config.yaml
arch: "convnext"
input: "mfcc"
norm: "layernorm"
width: 128
label_smoothing: 0.05
residual_init: "scaled_by_depth"
adamw_lr_other_params: 0.0026
max_grad_norm: 1.0
batch_size: 256
epochs: 149.4
lr_schedule: "cosine"
warmup_steps: 680
weight_decay: 0.1
Rows from block 6 of a small audio frame classifier, named by matrix and row number. Rows with one number belong to one neuron. Each number is 200 + 20 x the weight over its row's rms, rounded and kept within 0 to 999. All counts start at 0.
After each neuron's rows are labels from the 100 clips, of 14848, where the neuron reaches its highest value: "responds to" is what is common among them; "loudest" is the band of the loudest frequency at the time of the peak. Only what is clearly more common there than usual is listed. The data: synthesized solo parts of chorales (CocoChorales).
# fc1: MLP up (model.blocks.6.mlp.fc1.weight, 512x128), inputs 0-127
# fc2: MLP down (model.blocks.6.mlp.fc2.weight, 128x512, transposed), outputs 0-127

fc1.365,236,213,182,210,225,199,196,195,210,219,190,194,180,183,195,192,151,219,163,211,221,169,240,192,163,215,196,211,166,209,211,217,230,177,200,167,164,203,197,214,193,231,219,140,209,173,192,181,210,191,222,183,212,215,195,196,212,181,173,172,205,207,214,176,221,166,189,196,202,188,156,219,201,180,181,203,202,224,212,206,195,189,195,222,208,218,211,200,195,176,182,192,200,173,193,221,207,189,249,149,180,180,200,208,233,182,193,194,199,197,209,193,187,206,205,179,176,215,211,198,201,215,205,165,202,202,246,206
fc2.365,201,160,253,177,212,225,177,211,213,175,208,167,183,213,204,186,179,226,207,214,185,222,199,208,201,221,205,224,174,197,215,213,208,188,222,232,212,207,221,193,217,205,202,181,254,205,188,190,204,181,198,191,241,188,208,249,192,191,180,205,196,205,165,197,197,215,223,198,224,187,205,218,230,200,165,207,175,197,191,198,236,209,191,198,194,179,217,194,223,207,205,241,178,233,196,175,151,236,216,215,219,199,214,184,221,191,189,181,181,222,221,174,200,237,205,195,165,239,213,172,193,213,192,205,193,198,198,201
responds to: note A#5; note G#5; violin; note G5
loudest: 500 to 1000 Hz

fc1.408,204,193,174,198,186,228,199,192,210,182,188,212,209,188,218,217,209,184,227,210,225,198,196,191,160,195,149,178,217,188,198,222,175,185,220,185,191,205,181,220,252,156,183,199,197,199,176,190,226,221,181,211,154,225,175,214,238,170,206,232,226,210,193,193,194,187,200,193,173,192,178,165,210,173,211,196,196,194,199,211,198,230,210,208,201,154,206,217,202,204,187,226,185,213,194,169,172,193,215,217,153,212,202,247,222,221,190,194,200,210,188,196,182,193,187,214,213,202,167,176,199,211,229,226,223,187,229,182
fc2.408,211,242,193,192,209,220,210,207,177,231,215,216,196,173,189,205,195,196,225,196,199,205,206,208,214,189,256,196,217,207,191,169,175,206,205,176,213,207,191,218,180,204,169,156,176,221,205,195,212,203,170,220,182,209,189,168,199,178,207,158,216,181,219,230,188,180,206,185,226,172,184,224,206,210,169,204,243,219,225,183,182,192,204,200,195,140,195,171,215,163,206,218,201,220,215,183,217,201,190,194,215,216,201,180,194,189,198,233,179,229,245,204,221,200,217,166,216,182,213,195,177,166,198,228,184,209,209,211
responds to: note G5; violin; note F5
loudest: 1000 to 2000 Hz

fc1.142,204,192,202,197,190,171,216,221,197,206,216,221,210,235,186,170,186,176,204,183,201,176,222,172,173,192,179,221,184,205,195,229,202,208,187,222,189,193,193,172,163,182,199,178,172,206,223,194,202,164,191,210,181,197,215,208,184,251,182,193,188,194,214,223,183,203,251,235,191,233,214,186,191,157,182,205,184,197,164,192,216,221,253,187,180,187,180,193,174,189,201,208,212,221,213,241,225,200,199,204,163,221,205,231,172,199,212,213,198,172,153,181,202,201,178,212,221,198,203,213,237,180,191,196,188,201,210,203
fc2.142,191,212,204,203,218,202,211,204,211,207,180,191,175,209,187,198,251,179,178,153,180,216,196,212,182,179,208,211,211,197,181,181,218,165,198,197,223,218,203,177,228,199,187,206,215,186,203,173,192,227,216,273,217,177,212,163,213,193,214,162,194,208,204,218,203,202,199,237,183,203,187,196,208,194,169,206,188,213,218,156,175,196,193,178,187,191,184,203,189,224,182,160,191,193,193,209,203,205,220,170,149,199,180,206,217,240,195,198,186,192,197,171,189,186,231,171,192,189,236,193,210,189,202,215,186,208,239,234
responds to: note G5; note F5; note D5; flute
loudest: 500 to 1000 Hz

fc1.218,206,218,142,233,172,222,217,200,205,201,186,228,199,186,149,175,211,209,181,209,237,184,187,225,202,185,214,226,182,208,209,186,201,200,212,171,216,202,196,229,178,223,200,181,221,170,209,217,199,204,193,227,202,188,188,197,185,201,187,233,194,202,227,216,154,208,162,226,219,195,214,152,166,215,198,225,180,215,211,225,200,185,196,231,190,186,202,163,183,170,199,214,186,199,215,202,203,238,241,207,209,167,191,232,197,192,195,187,192,177,214,191,171,229,204,185,215,208,201,191,162,185,217,205,225,210,200,189
fc2.218,202,200,203,170,195,191,224,199,174,187,196,205,218,169,163,172,188,200,182,231,224,198,206,194,188,161,196,212,174,152,227,242,253,200,193,204,191,191,188,180,200,176,194,185,214,246,186,189,194,204,205,221,209,198,209,237,230,185,188,207,221,162,213,205,169,191,161,254,205,233,215,234,169,200,191,191,222,194,199,209,225,186,200,184,192,207,213,230,220,209,203,204,215,223,193,190,199,232,193,195,223,192,176,191,209,189,223,228,179,211,223,204,209,191,210,189,223,208,195,190,155,191,215,214,207,220,231,187
responds to: note D4; viola; note C4
loudest: 250 to 500 Hz

fc1.231,187,193,177,229,234,197,179,211,183,204,199,203,214,212,176,233,201,172,238,211,227,215,183,196,178,200,205,185,260,217,221,222,184,201,231,186,210,225,183,227,206,180,175,175,190,210,184,207,209,177,209,169,184,194,212,183,173,194,196,205,216,182,188,169,227,211,204,163,184,194,236,211,216,188,206,215,192,222,193,183,207,176,233,224,194,207,189,175,179,188,233,214,177,204,246,209,207,203,208,254,233,215,215,186,192,230,209,172,191,166,198,228,170,226,229,192,197,198,205,215,211,198,207,214,217,198,192,171
fc2.231,211,203,183,186,260,196,170,223,193,188,218,187,206,204,218,195,210,187,222,229,233,225,203,211,205,201,210,193,159,198,215,214,226,174,142,229,199,230,186,162,195,184,182,186,182,204,188,205,213,203,193,214,223,199,235,218,229,214,202,203,206,181,179,205,243,191,171,196,215,233,193,173,188,207,189,192,224,191,219,211,210,178,181,219,207,219,189,225,200,237,218,206,212,212,222,199,197,205,215,155,224,177,214,220,245,198,180,218,168,220,214,170,229,218,180,173,222,204,204,186,209,188,190,190,216,199,217,178
responds to: note D4; note C#4; cello; note A3
loudest: 250 to 500 Hz

fc1.243,201,219,198,206,205,224,238,202,202,159,192,198,211,211,209,190,213,208,202,180,244,228,228,189,224,204,209,195,203,261,190,186,230,202,195,238,174,212,231,217,165,201,202,219,183,199,208,197,206,201,216,207,223,214,179,185,211,200,189,223,204,197,189,216,218,177,219,201,185,180,189,195,228,175,203,203,200,186,189,205,178,221,188,199,203,216,224,200,171,157,176,185,233,190,221,151,153,219,163,170,183,207,208,170,203,240,196,199,159,190,227,212,222,182,206,162,204,211,170,201,201,211,183,192,191,199,214,173
fc2.243,196,199,187,226,178,203,272,194,180,213,216,215,191,198,197,224,216,215,185,235,225,216,216,199,188,209,198,187,279,197,217,180,172,215,194,215,204,214,208,223,190,196,207,186,244,208,203,202,197,203,213,209,170,193,209,218,232,195,211,206,171,211,182,196,185,199,204,218,197,212,178,213,229,205,170,208,185,167,210,201,210,204,211,178,171,163,233,179,217,193,178,238,194,192,189,230,216,211,204,244,222,227,201,220,228,217,207,188,200,238,185,216,191,183,176,201,209,199,190,182,208,208,210,185,233,216,233,198
responds to: note G5; flute; note F5
loudest: 500 to 1000 Hz

fc1.382,228,223,188,231,175,181,199,208,189,202,210,215,180,217,208,182,164,151,203,222,183,193,169,169,200,231,182,212,201,203,187,188,178,173,196,215,200,192,207,199,134,198,246,246,208,178,194,176,224,196,201,192,206,225,208,184,200,189,202,204,224,205,163,191,168,197,167,208,211,177,175,183,205,202,225,226,250,207,158,213,169,186,205,193,185,232,215,177,186,200,172,197,208,214,191,209,175,218,211,194,176,220,208,183,198,206,207,210,158,193,211,188,197,226,225,206,177,209,204,201,239,200,197,196,218,191,209,210
fc2.382,189,179,176,206,169,186,206,206,197,235,190,177,183,209,198,228,206,230,205,222,204,192,217,185,204,200,188,219,190,188,204,188,225,187,210,221,217,169,214,205,221,214,181,206,225,187,219,140,149,233,212,225,187,196,188,203,206,193,254,185,180,195,209,182,190,199,208,198,218,198,200,212,178,236,179,218,191,213,199,225,210,208,222,202,205,197,213,193,220,183,201,209,203,201,162,195,214,202,200,209,197,200,188,214,193,206,198,221,194,170,190,187,195,257,265,209,244,186,235,191,226,241,211,167,204,211,222,225
responds to: note F#5; flute; note E5; note G#5
loudest: 500 to 1000 Hz

fc1.344,180,183,197,218,180,198,212,190,218,201,192,193,181,169,228,216,207,159,190,171,211,208,199,212,201,223,205,166,172,192,223,212,203,210,226,212,220,215,186,183,140,226,185,196,197,205,191,217,208,232,149,178,177,222,208,183,173,198,211,221,232,211,193,201,135,179,170,247,210,210,227,203,207,224,183,175,196,194,203,208,163,207,190,238,185,212,189,215,182,235,173,197,205,194,204,227,213,179,204,214,174,200,203,203,217,210,176,211,218,239,220,222,201,202,196,184,210,208,212,205,221,218,182,203,233,198,199,182
fc2.344,209,203,192,193,174,191,174,226,214,233,206,207,221,198,223,218,215,193,241,183,210,193,216,200,209,227,163,160,247,205,222,183,202,180,187,212,226,195,170,212,170,203,207,203,214,198,200,183,197,187,168,181,193,194,196,181,200,203,180,203,226,186,194,180,150,206,237,208,183,195,210,202,200,204,216,214,182,200,205,234,253,215,207,193,206,210,209,194,165,206,213,224,203,181,199,204,165,209,168,213,204,205,204,198,185,185,204,210,219,151,182,208,207,251,237,172,174,196,198,232,211,213,247,233,187,212,220,187
responds to: note F#5; note E5; flute; note G#5
loudest: 500 to 1000 Hz

fc1.422,204,201,185,237,198,236,186,169,187,186,204,219,184,196,204,253,172,219,194,234,173,184,178,179,177,168,181,168,210,220,198,178,188,184,173,195,187,247,231,186,193,231,219,203,213,223,202,195,186,230,224,209,220,183,211,190,211,182,191,188,202,195,212,194,161,198,209,201,201,179,206,189,204,204,221,226,176,205,167,187,235,220,153,195,189,220,201,183,186,192,210,197,201,185,193,221,200,177,223,157,204,190,186,200,187,181,222,180,191,189,205,168,213,203,187,186,177,194,200,177,180,264,199,174,199,167,205,214
fc2.422,169,193,209,174,198,234,224,202,203,200,178,196,191,206,203,148,185,227,212,200,184,219,186,216,191,189,225,197,202,192,214,179,234,226,190,207,203,226,205,198,176,184,197,194,193,187,172,200,175,177,168,197,187,141,213,173,177,218,225,190,216,225,223,183,169,213,198,224,191,194,233,220,189,204,218,200,230,173,171,177,185,230,160,211,198,249,184,226,200,198,207,223,191,196,190,234,208,215,166,196,204,213,191,198,201,185,222,205,215,172,223,205,184,189,213,197,201,209,224,204,205,197,202,204,204,219,222,130
responds to: note F#5; flute; note G5
loudest: 500 to 1000 Hz

fc1.211,228,181,243,205,191,199,182,188,184,195,199,192,168,222,189,186,193,235,219,190,190,230,214,225,197,194,230,199,209,254,195,209,179,173,195,197,182,211,171,195,189,199,208,178,230,198,207,195,177,214,175,189,200,216,183,229,181,193,207,176,191,231,213,205,188,168,192,190,193,167,178,231,189,215,193,224,198,151,203,250,232,195,214,194,193,205,173,189,190,217,174,173,211,231,199,209,154,200,172,201,199,191,237,174,197,198,212,202,172,197,202,222,205,172,216,253,196,204,216,213,227,206,177,221,187,210,229,187
fc2.211,226,203,167,199,215,202,177,181,204,215,193,211,246,174,193,208,209,207,193,207,166,173,205,169,234,178,202,204,202,117,202,208,222,208,205,182,209,213,192,184,199,197,219,171,223,165,179,217,193,192,175,188,207,217,185,200,201,195,209,199,175,154,205,195,209,204,220,218,197,204,178,196,188,198,163,230,220,174,199,223,164,203,218,210,195,168,230,217,205,201,184,238,208,163,227,184,230,200,217,215,210,183,248,172,180,206,187,207,195,199,203,204,173,202,173,223,217,214,171,217,215,191,196,196,211,194,179,218
responds to: note B4; violin; note C#5
loudest: 250 to 500 Hz

fc1.227,182,182,215,234,217,212,210,215,198,204,238,180,162,207,216,215,204,184,189,194,196,217,248,161,208,215,160,176,219,234,186,173,201,226,181,198,183,192,200,214,173,197,216,208,211,182,226,206,216,187,242,204,188,196,210,224,170,196,199,197,189,220,217,212,190,230,208,189,174,214,201,214,179,212,205,202,153,211,214,198,225,198,202,222,214,199,212,208,240,224,204,224,189,177,159,169,173,199,173,226,212,207,213,210,200,200,214,191,230,218,205,199,216,224,250,184,235,222,218,200,184,159,208,230,190,204,193,221
fc2.227,196,236,164,184,222,213,198,187,211,216,171,211,214,163,211,192,197,205,206,208,198,207,232,231,200,189,233,184,178,162,175,194,183,182,177,210,218,193,211,137,180,192,209,214,205,213,172,197,211,199,231,203,202,178,184,216,218,209,185,167,178,168,222,181,177,183,192,193,190,204,219,210,175,200,203,198,235,200,213,209,201,215,234,187,208,193,203,230,167,220,219,188,214,223,227,172,224,212,209,177,209,205,196,189,219,236,222,212,183,160,182,192,233,169,158,208,216,204,202,195,169,205,170,234,196,222,180,199
responds to: note B4; note C#5
loudest: 250 to 500 Hz

fc1.232,202,183,188,217,163,191,240,168,193,196,191,225,182,133,208,190,165,214,194,203,204,177,228,200,201,189,188,201,184,194,228,208,209,189,204,196,228,210,206,206,186,178,206,168,199,185,200,231,185,203,201,250,167,199,184,210,235,194,168,185,223,190,224,177,200,184,174,215,185,197,223,228,232,164,216,214,221,202,176,192,219,180,202,194,178,193,234,218,215,184,170,172,195,215,221,228,188,179,219,193,177,200,191,206,181,236,222,214,175,231,204,199,197,195,189,225,190,161,203,188,191,198,198,183,191,218,171,167
fc2.232,139,209,204,203,199,204,176,249,221,202,209,190,157,210,208,213,222,234,198,185,189,195,219,204,189,182,241,214,194,211,209,191,194,157,211,189,207,235,213,191,219,196,213,163,193,218,201,181,213,180,182,207,177,193,202,181,181,201,244,204,197,184,186,211,184,203,177,203,214,192,199,221,208,183,230,188,240,215,165,207,149,202,215,201,202,174,222,192,160,215,177,202,168,202,210,206,177,199,190,206,165,188,213,196,210,233,180,207,191,188,180,162,191,213,219,233,223,186,199,203,212,168,201,219,193,189,173,230
responds to: note A#5; violin; note G5; note G#5
loudest: 500 to 1000 Hz

fc1.489,215,218,178,196,178,178,202,194,204,192,209,223,183,211,214,198,192,155,200,167,204,196,163,213,207,212,185,200,199,189,198,171,237,269,208,216,152,219,199,213,192,228,240,193,230,202,214,181,196,169,205,213,175,201,213,202,209,197,163,235,249,157,170,211,161,172,209,242,196,209,213,177,192,186,215,205,179,187,191,188,198,215,212,208,185,211,191,226,206,207,193,194,201,196,169,218,202,227,223,206,182,223,222,209,210,214,189,215,215,224,212,204,207,234,221,217,167,221,205,181,212,216,195,211,194,218,214,199
fc2.489,209,187,175,205,157,208,223,226,209,225,216,219,184,200,196,222,204,221,208,158,221,220,191,177,202,241,210,201,217,211,203,235,193,181,183,242,216,201,180,191,192,222,225,199,242,227,210,211,207,223,226,191,212,206,228,177,188,192,177,211,213,240,207,199,211,200,219,224,183,191,187,179,190,166,214,192,180,212,214,192,189,191,243,215,224,195,202,190,189,240,208,183,209,157,237,221,216,202,211,213,183,222,175,210,214,191,206,199,177,201,206,186,203,249,219,200,230,212,192,202,247,212,183,209,160,224,217,210
responds to: note F#5; flute; note E5; note G#5
loudest: 500 to 1000 Hz

fc1.287,219,187,228,192,180,243,235,198,210,187,207,252,212,186,190,226,168,187,224,188,204,206,213,180,193,213,210,203,229,199,175,175,218,197,207,213,211,211,206,230,194,185,194,230,186,193,180,236,190,213,221,220,211,198,204,199,198,199,209,242,206,203,200,187,210,184,176,203,201,194,224,211,195,129,205,200,212,207,203,207,205,210,213,232,171,237,234,188,216,210,194,233,225,224,229,186,193,204,180,217,182,208,194,211,184,215,202,224,186,186,178,251,226,199,241,197,242,182,240,193,210,215,191,193,222,208,209,220
fc2.287,169,192,186,215,205,186,253,205,201,236,207,195,197,164,212,199,209,175,155,196,213,193,194,207,229,203,179,218,221,201,193,205,205,195,217,202,181,209,217,208,202,174,200,198,212,204,235,231,178,200,208,216,198,175,203,192,212,205,182,197,211,182,209,206,188,230,204,185,192,192,204,194,208,198,184,193,221,185,186,244,212,186,192,186,163,201,200,177,191,161,186,252,217,192,183,189,190,209,163,245,230,222,214,225,202,234,202,197,218,220,204,173,189,163,154,168,195,193,229,213,231,222,185,198,200,211,201,141
responds to: note G5; flute; note F5
loudest: 500 to 1000 Hz

fc1.436,163,197,207,218,217,180,222,174,218,215,212,204,198,210,231,165,211,206,162,207,207,226,211,221,211,201,212,216,191,187,184,188,226,138,199,195,224,192,218,213,174,183,211,182,194,184,199,203,214,180,159,227,184,220,197,190,188,211,194,213,179,193,189,214,217,209,195,215,168,206,238,208,188,212,191,200,228,202,185,210,218,187,189,216,188,185,172,262,212,202,228,216,169,172,207,224,204,213,240,164,183,175,221,219,196,227,216,192,184,197,201,223,212,190,151,176,167,225,206,197,183,208,201,178,186,201,178,169
fc2.436,153,197,202,193,247,198,209,195,220,222,216,184,197,205,198,217,206,212,174,231,185,148,198,187,187,181,175,207,229,186,180,226,201,229,216,211,195,175,208,182,219,195,198,208,211,226,240,205,196,212,157,241,212,224,214,202,201,243,193,196,180,215,199,188,202,234,206,212,197,183,238,244,209,202,221,209,242,210,190,200,173,198,200,172,206,177,183,190,186,203,212,211,216,203,236,176,182,180,164,229,191,221,231,190,234,219,183,202,213,187,221,219,210,201,214,192,216,219,172,175,196,205,172,198,214,189,225,203
responds to: note A#5; violin; note A#4; note G#5
loudest: 500 to 1000 Hz

fc1.95,194,188,155,199,206,187,199,189,186,178,189,195,174,222,199,224,212,177,236,238,251,218,230,190,228,194,205,197,190,186,189,169,198,180,199,177,186,191,195,174,205,187,195,217,198,184,207,201,203,191,209,183,215,238,200,232,182,207,214,202,227,206,201,220,267,209,224,160,174,178,162,185,192,206,205,176,230,188,147,223,227,210,171,197,197,213,171,185,190,195,191,197,175,182,177,171,194,191,209,168,202,216,197,237,215,168,214,209,190,194,209,194,206,192,191,173,200,197,205,192,184,235,196,222,202,219,206,226
fc2.95,197,189,227,210,183,199,186,170,197,218,237,252,190,166,243,202,215,207,187,248,205,187,221,206,185,227,209,201,206,243,219,195,203,187,227,230,203,191,240,196,206,194,202,166,192,199,208,224,207,202,218,208,189,164,207,175,185,207,165,204,198,216,192,163,190,193,199,199,189,181,215,206,176,220,199,204,219,168,199,201,196,213,204,176,205,235,215,197,201,229,202,175,209,191,177,236,227,197,187,191,191,210,202,204,239,175,209,208,232,205,184,169,172,205,193,227,168,172,222,229,251,204,232,203,206,186,194,191
responds to: note B4; note G#4; horn; note C#5
loudest: 250 to 500 Hz

fc1.471,216,218,178,194,183,222,197,186,189,227,219,224,193,191,211,195,188,214,201,200,225,214,155,216,182,172,206,187,217,140,210,259,181,200,183,167,197,229,204,178,182,233,185,215,214,203,209,200,210,225,210,203,226,221,201,199,223,206,204,213,238,217,183,201,189,202,228,191,218,215,221,178,186,229,188,181,216,184,204,173,203,181,230,177,204,179,185,200,217,197,211,185,189,172,229,206,208,208,248,234,219,190,194,178,199,208,203,184,184,178,209,212,182,187,196,200,196,222,184,212,230,194,155,237,203,215,195,148
fc2.471,245,208,189,208,177,196,203,197,155,194,206,210,212,195,249,225,224,181,202,247,231,199,240,216,189,185,216,194,193,178,227,157,227,223,168,211,201,213,190,172,196,210,223,178,221,203,168,201,193,200,196,245,204,219,230,196,210,204,200,218,216,167,187,180,174,199,175,208,224,192,209,206,191,184,170,210,215,176,196,210,210,208,240,196,201,191,200,204,232,222,170,197,213,217,248,218,212,216,199,209,236,180,217,195,171,209,226,206,197,201,181,193,216,184,182,163,204,195,181,173,206,186,218,186,199,214,189,226
responds to: note D4; viola; note E4; note C#4
loudest: 250 to 500 Hz

fc1.129,177,236,217,217,204,196,218,201,171,200,203,211,170,196,209,196,214,149,201,150,242,236,192,196,195,220,214,217,197,226,196,203,240,188,224,222,184,183,186,189,219,196,199,226,221,198,193,198,194,182,202,223,203,236,238,197,219,172,235,180,207,177,178,205,194,209,197,174,182,234,178,209,185,209,186,221,205,218,207,176,207,164,212,190,178,193,176,216,202,231,219,208,230,216,163,212,187,205,171,236,172,195,192,220,191,225,199,178,184,192,218,182,191,172,186,186,202,227,205,195,208,241,197,225,201,212,218,235
fc2.129,242,149,209,221,182,172,194,208,249,186,213,242,193,176,213,205,197,182,174,167,235,191,211,215,167,193,191,214,205,193,211,210,190,189,188,220,220,199,192,207,205,178,190,187,211,224,184,236,222,228,221,173,202,178,202,207,187,181,222,211,190,209,199,165,180,201,199,171,197,200,228,255,177,208,184,217,164,192,214,208,207,213,226,212,181,202,192,212,200,173,210,202,227,169,192,237,208,172,207,183,195,200,209,196,202,217,245,217,194,184,207,223,216,170,218,198,214,213,231,215,236,203,202,195,193,236,211,174
responds to: note B4; note C#5; violin; instrument: horn
loudest: 250 to 500 Hz

fc1.134,223,208,199,220,174,213,191,196,211,197,189,233,219,159,171,195,220,203,218,212,206,195,181,197,191,191,202,180,154,227,226,196,194,195,202,212,196,203,184,223,184,194,195,197,210,220,204,150,184,187,226,190,173,183,201,191,197,202,237,185,206,180,188,176,173,217,212,203,220,204,203,189,216,224,199,207,164,199,171,170,191,185,202,174,197,198,174,198,171,177,205,180,183,189,217,220,214,236,224,203,175,209,204,200,150,200,202,213,152,248,205,247,225,223,173,193,198,244,211,198,222,211,182,247,208,210,216,192
fc2.134,209,158,166,218,214,220,194,167,173,220,217,193,222,195,207,216,239,237,156,209,189,215,184,178,229,180,211,204,184,201,227,185,205,224,203,219,184,217,194,199,224,217,250,169,259,201,212,220,193,207,209,212,211,193,217,178,219,198,220,254,188,216,171,208,171,184,200,197,223,182,175,195,197,191,223,170,171,206,186,223,198,189,216,194,217,160,182,225,177,188,227,206,219,208,214,212,228,200,199,196,208,203,197,203,183,201,188,192,190,234,204,182,201,198,209,212,231,210,190,209,182,191,202,215,173,207,211,244
responds to: note F#5; note E5; flute; instrument: violin
loudest: 500 to 1000 Hz; 1000 to 2000 Hz

fc1.34,178,208,191,211,191,157,243,193,208,223,225,202,155,174,181,193,201,212,211,191,227,204,199,204,199,203,214,213,212,242,200,165,202,226,189,188,197,208,222,192,226,189,219,204,168,202,224,182,202,223,223,235,221,214,229,209,216,224,211,221,210,236,178,194,221,183,214,182,230,195,208,267,173,209,206,217,206,198,214,208,183,229,206,197,217,253,188,202,177,199,207,175,187,197,182,216,198,160,217,195,201,215,197,203,217,215,189,227,179,199,230,197,205,222,196,155,176,202,221,209,189,196,239,190,216,172,186,205
fc2.34,177,196,195,227,190,187,171,213,220,215,190,197,217,206,178,195,252,217,208,178,191,214,197,212,149,190,211,193,209,166,197,187,234,178,206,179,218,188,215,214,183,181,231,209,177,223,192,213,210,222,227,199,201,191,220,170,199,207,242,194,161,179,212,239,215,181,207,205,215,201,158,191,225,185,191,169,181,203,199,213,213,203,187,188,217,217,186,196,185,210,218,200,206,197,211,247,211,190,197,205,174,223,145,194,192,168,212,176,214,148,211,178,205,220,180,183,192,176,215,197,243,193,174,224,210,197,213,201
responds to: note A#5; note G5; note G#5; note A5
loudest: 500 to 1000 Hz

fc1.318,222,227,198,189,219,184,163,204,186,178,253,187,150,192,207,187,199,178,207,178,209,203,181,214,217,182,182,195,237,192,179,177,216,183,202,239,208,183,197,215,191,168,214,215,231,191,227,208,201,216,186,181,189,196,216,210,171,196,243,243,212,179,230,217,184,207,208,206,204,205,246,160,213,190,227,225,161,198,207,200,212,200,216,202,209,212,172,189,171,224,196,205,226,209,228,218,184,186,216,198,187,230,206,211,203,223,208,205,219,229,194,204,219,194,222,220,174,153,168,197,232,212,195,211,180,199,198,199
fc2.318,224,199,208,240,211,214,157,206,212,208,241,215,217,205,179,207,173,183,204,187,200,187,177,207,211,184,206,222,186,193,197,199,171,232,203,220,190,166,213,202,214,204,233,184,175,212,191,212,186,167,191,178,210,197,188,180,228,190,177,216,208,254,195,180,212,210,198,205,210,172,211,203,201,186,226,226,192,207,229,211,202,208,220,188,201,203,179,179,200,232,226,177,222,172,218,200,240,200,207,217,217,199,221,211,201,199,180,187,167,215,160,200,189,238,201,199,257,201,187,185,208,217,219,224,211,184,259,232
responds to: note F#5; flute; note G#5; note E5
loudest: 500 to 1000 Hz

fc1.225,192,191,196,220,191,213,238,235,175,205,188,199,216,213,181,176,201,200,208,176,236,211,205,211,195,192,180,173,212,218,202,200,209,190,191,169,182,186,204,184,215,228,181,209,223,173,253,205,167,215,225,193,205,211,178,195,196,197,188,238,224,196,188,206,180,223,206,225,211,220,235,199,220,174,194,220,190,220,230,187,187,256,229,203,205,182,178,197,211,198,235,201,223,200,240,210,190,214,207,240,187,161,210,177,168,180,203,184,210,183,171,203,200,166,217,201,191,222,218,236,187,226,191,172,187,235,202,189
fc2.225,208,208,172,189,219,202,213,189,188,182,222,200,183,195,209,190,200,209,234,197,226,203,236,191,187,186,242,188,170,193,202,197,213,232,200,181,215,187,224,215,198,159,185,223,178,199,160,178,172,216,186,185,211,189,198,204,199,197,204,208,236,171,196,196,170,212,208,233,196,208,215,195,185,215,188,203,197,204,206,187,232,150,200,202,194,201,217,193,168,226,221,233,183,213,176,205,224,203,213,174,209,233,245,195,214,175,190,247,215,216,212,204,187,171,145,194,173,212,167,166,193,194,168,191,189,233,206,207
responds to: note D4; clarinet; note E4; note D#4
loudest: 250 to 500 Hz

fc1.58,205,156,235,212,196,197,204,172,193,211,223,191,184,210,220,192,195,212,195,205,204,193,214,199,189,189,230,198,156,210,216,180,177,176,180,197,184,234,194,169,190,196,191,224,215,201,250,231,179,200,189,204,215,192,193,172,193,197,197,192,223,232,209,232,190,207,195,191,224,214,189,249,209,163,221,231,188,209,211,186,254,218,202,197,209,229,209,206,167,207,239,156,227,183,206,212,232,177,250,202,189,197,197,166,188,219,211,226,194,194,198,164,183,223,205,190,168,194,208,187,210,204,197,197,215,202,215,218
fc2.58,174,210,204,190,190,212,210,233,221,188,185,189,199,231,208,196,204,227,204,198,169,217,205,182,186,201,169,218,214,228,217,187,196,170,178,212,214,200,210,228,202,200,197,219,258,201,225,189,203,193,161,193,199,239,142,209,188,227,236,207,187,192,206,199,206,192,183,212,217,221,217,186,200,187,197,192,195,199,150,200,138,200,181,210,216,211,227,206,206,192,215,230,199,211,203,177,152,233,185,217,214,242,190,227,208,194,182,196,189,160,197,170,221,217,196,194,180,218,184,201,185,218,171,207,202,219,213,191
responds to: note A#5; note G#5; note G5; instrument: trumpet
loudest: 500 to 1000 Hz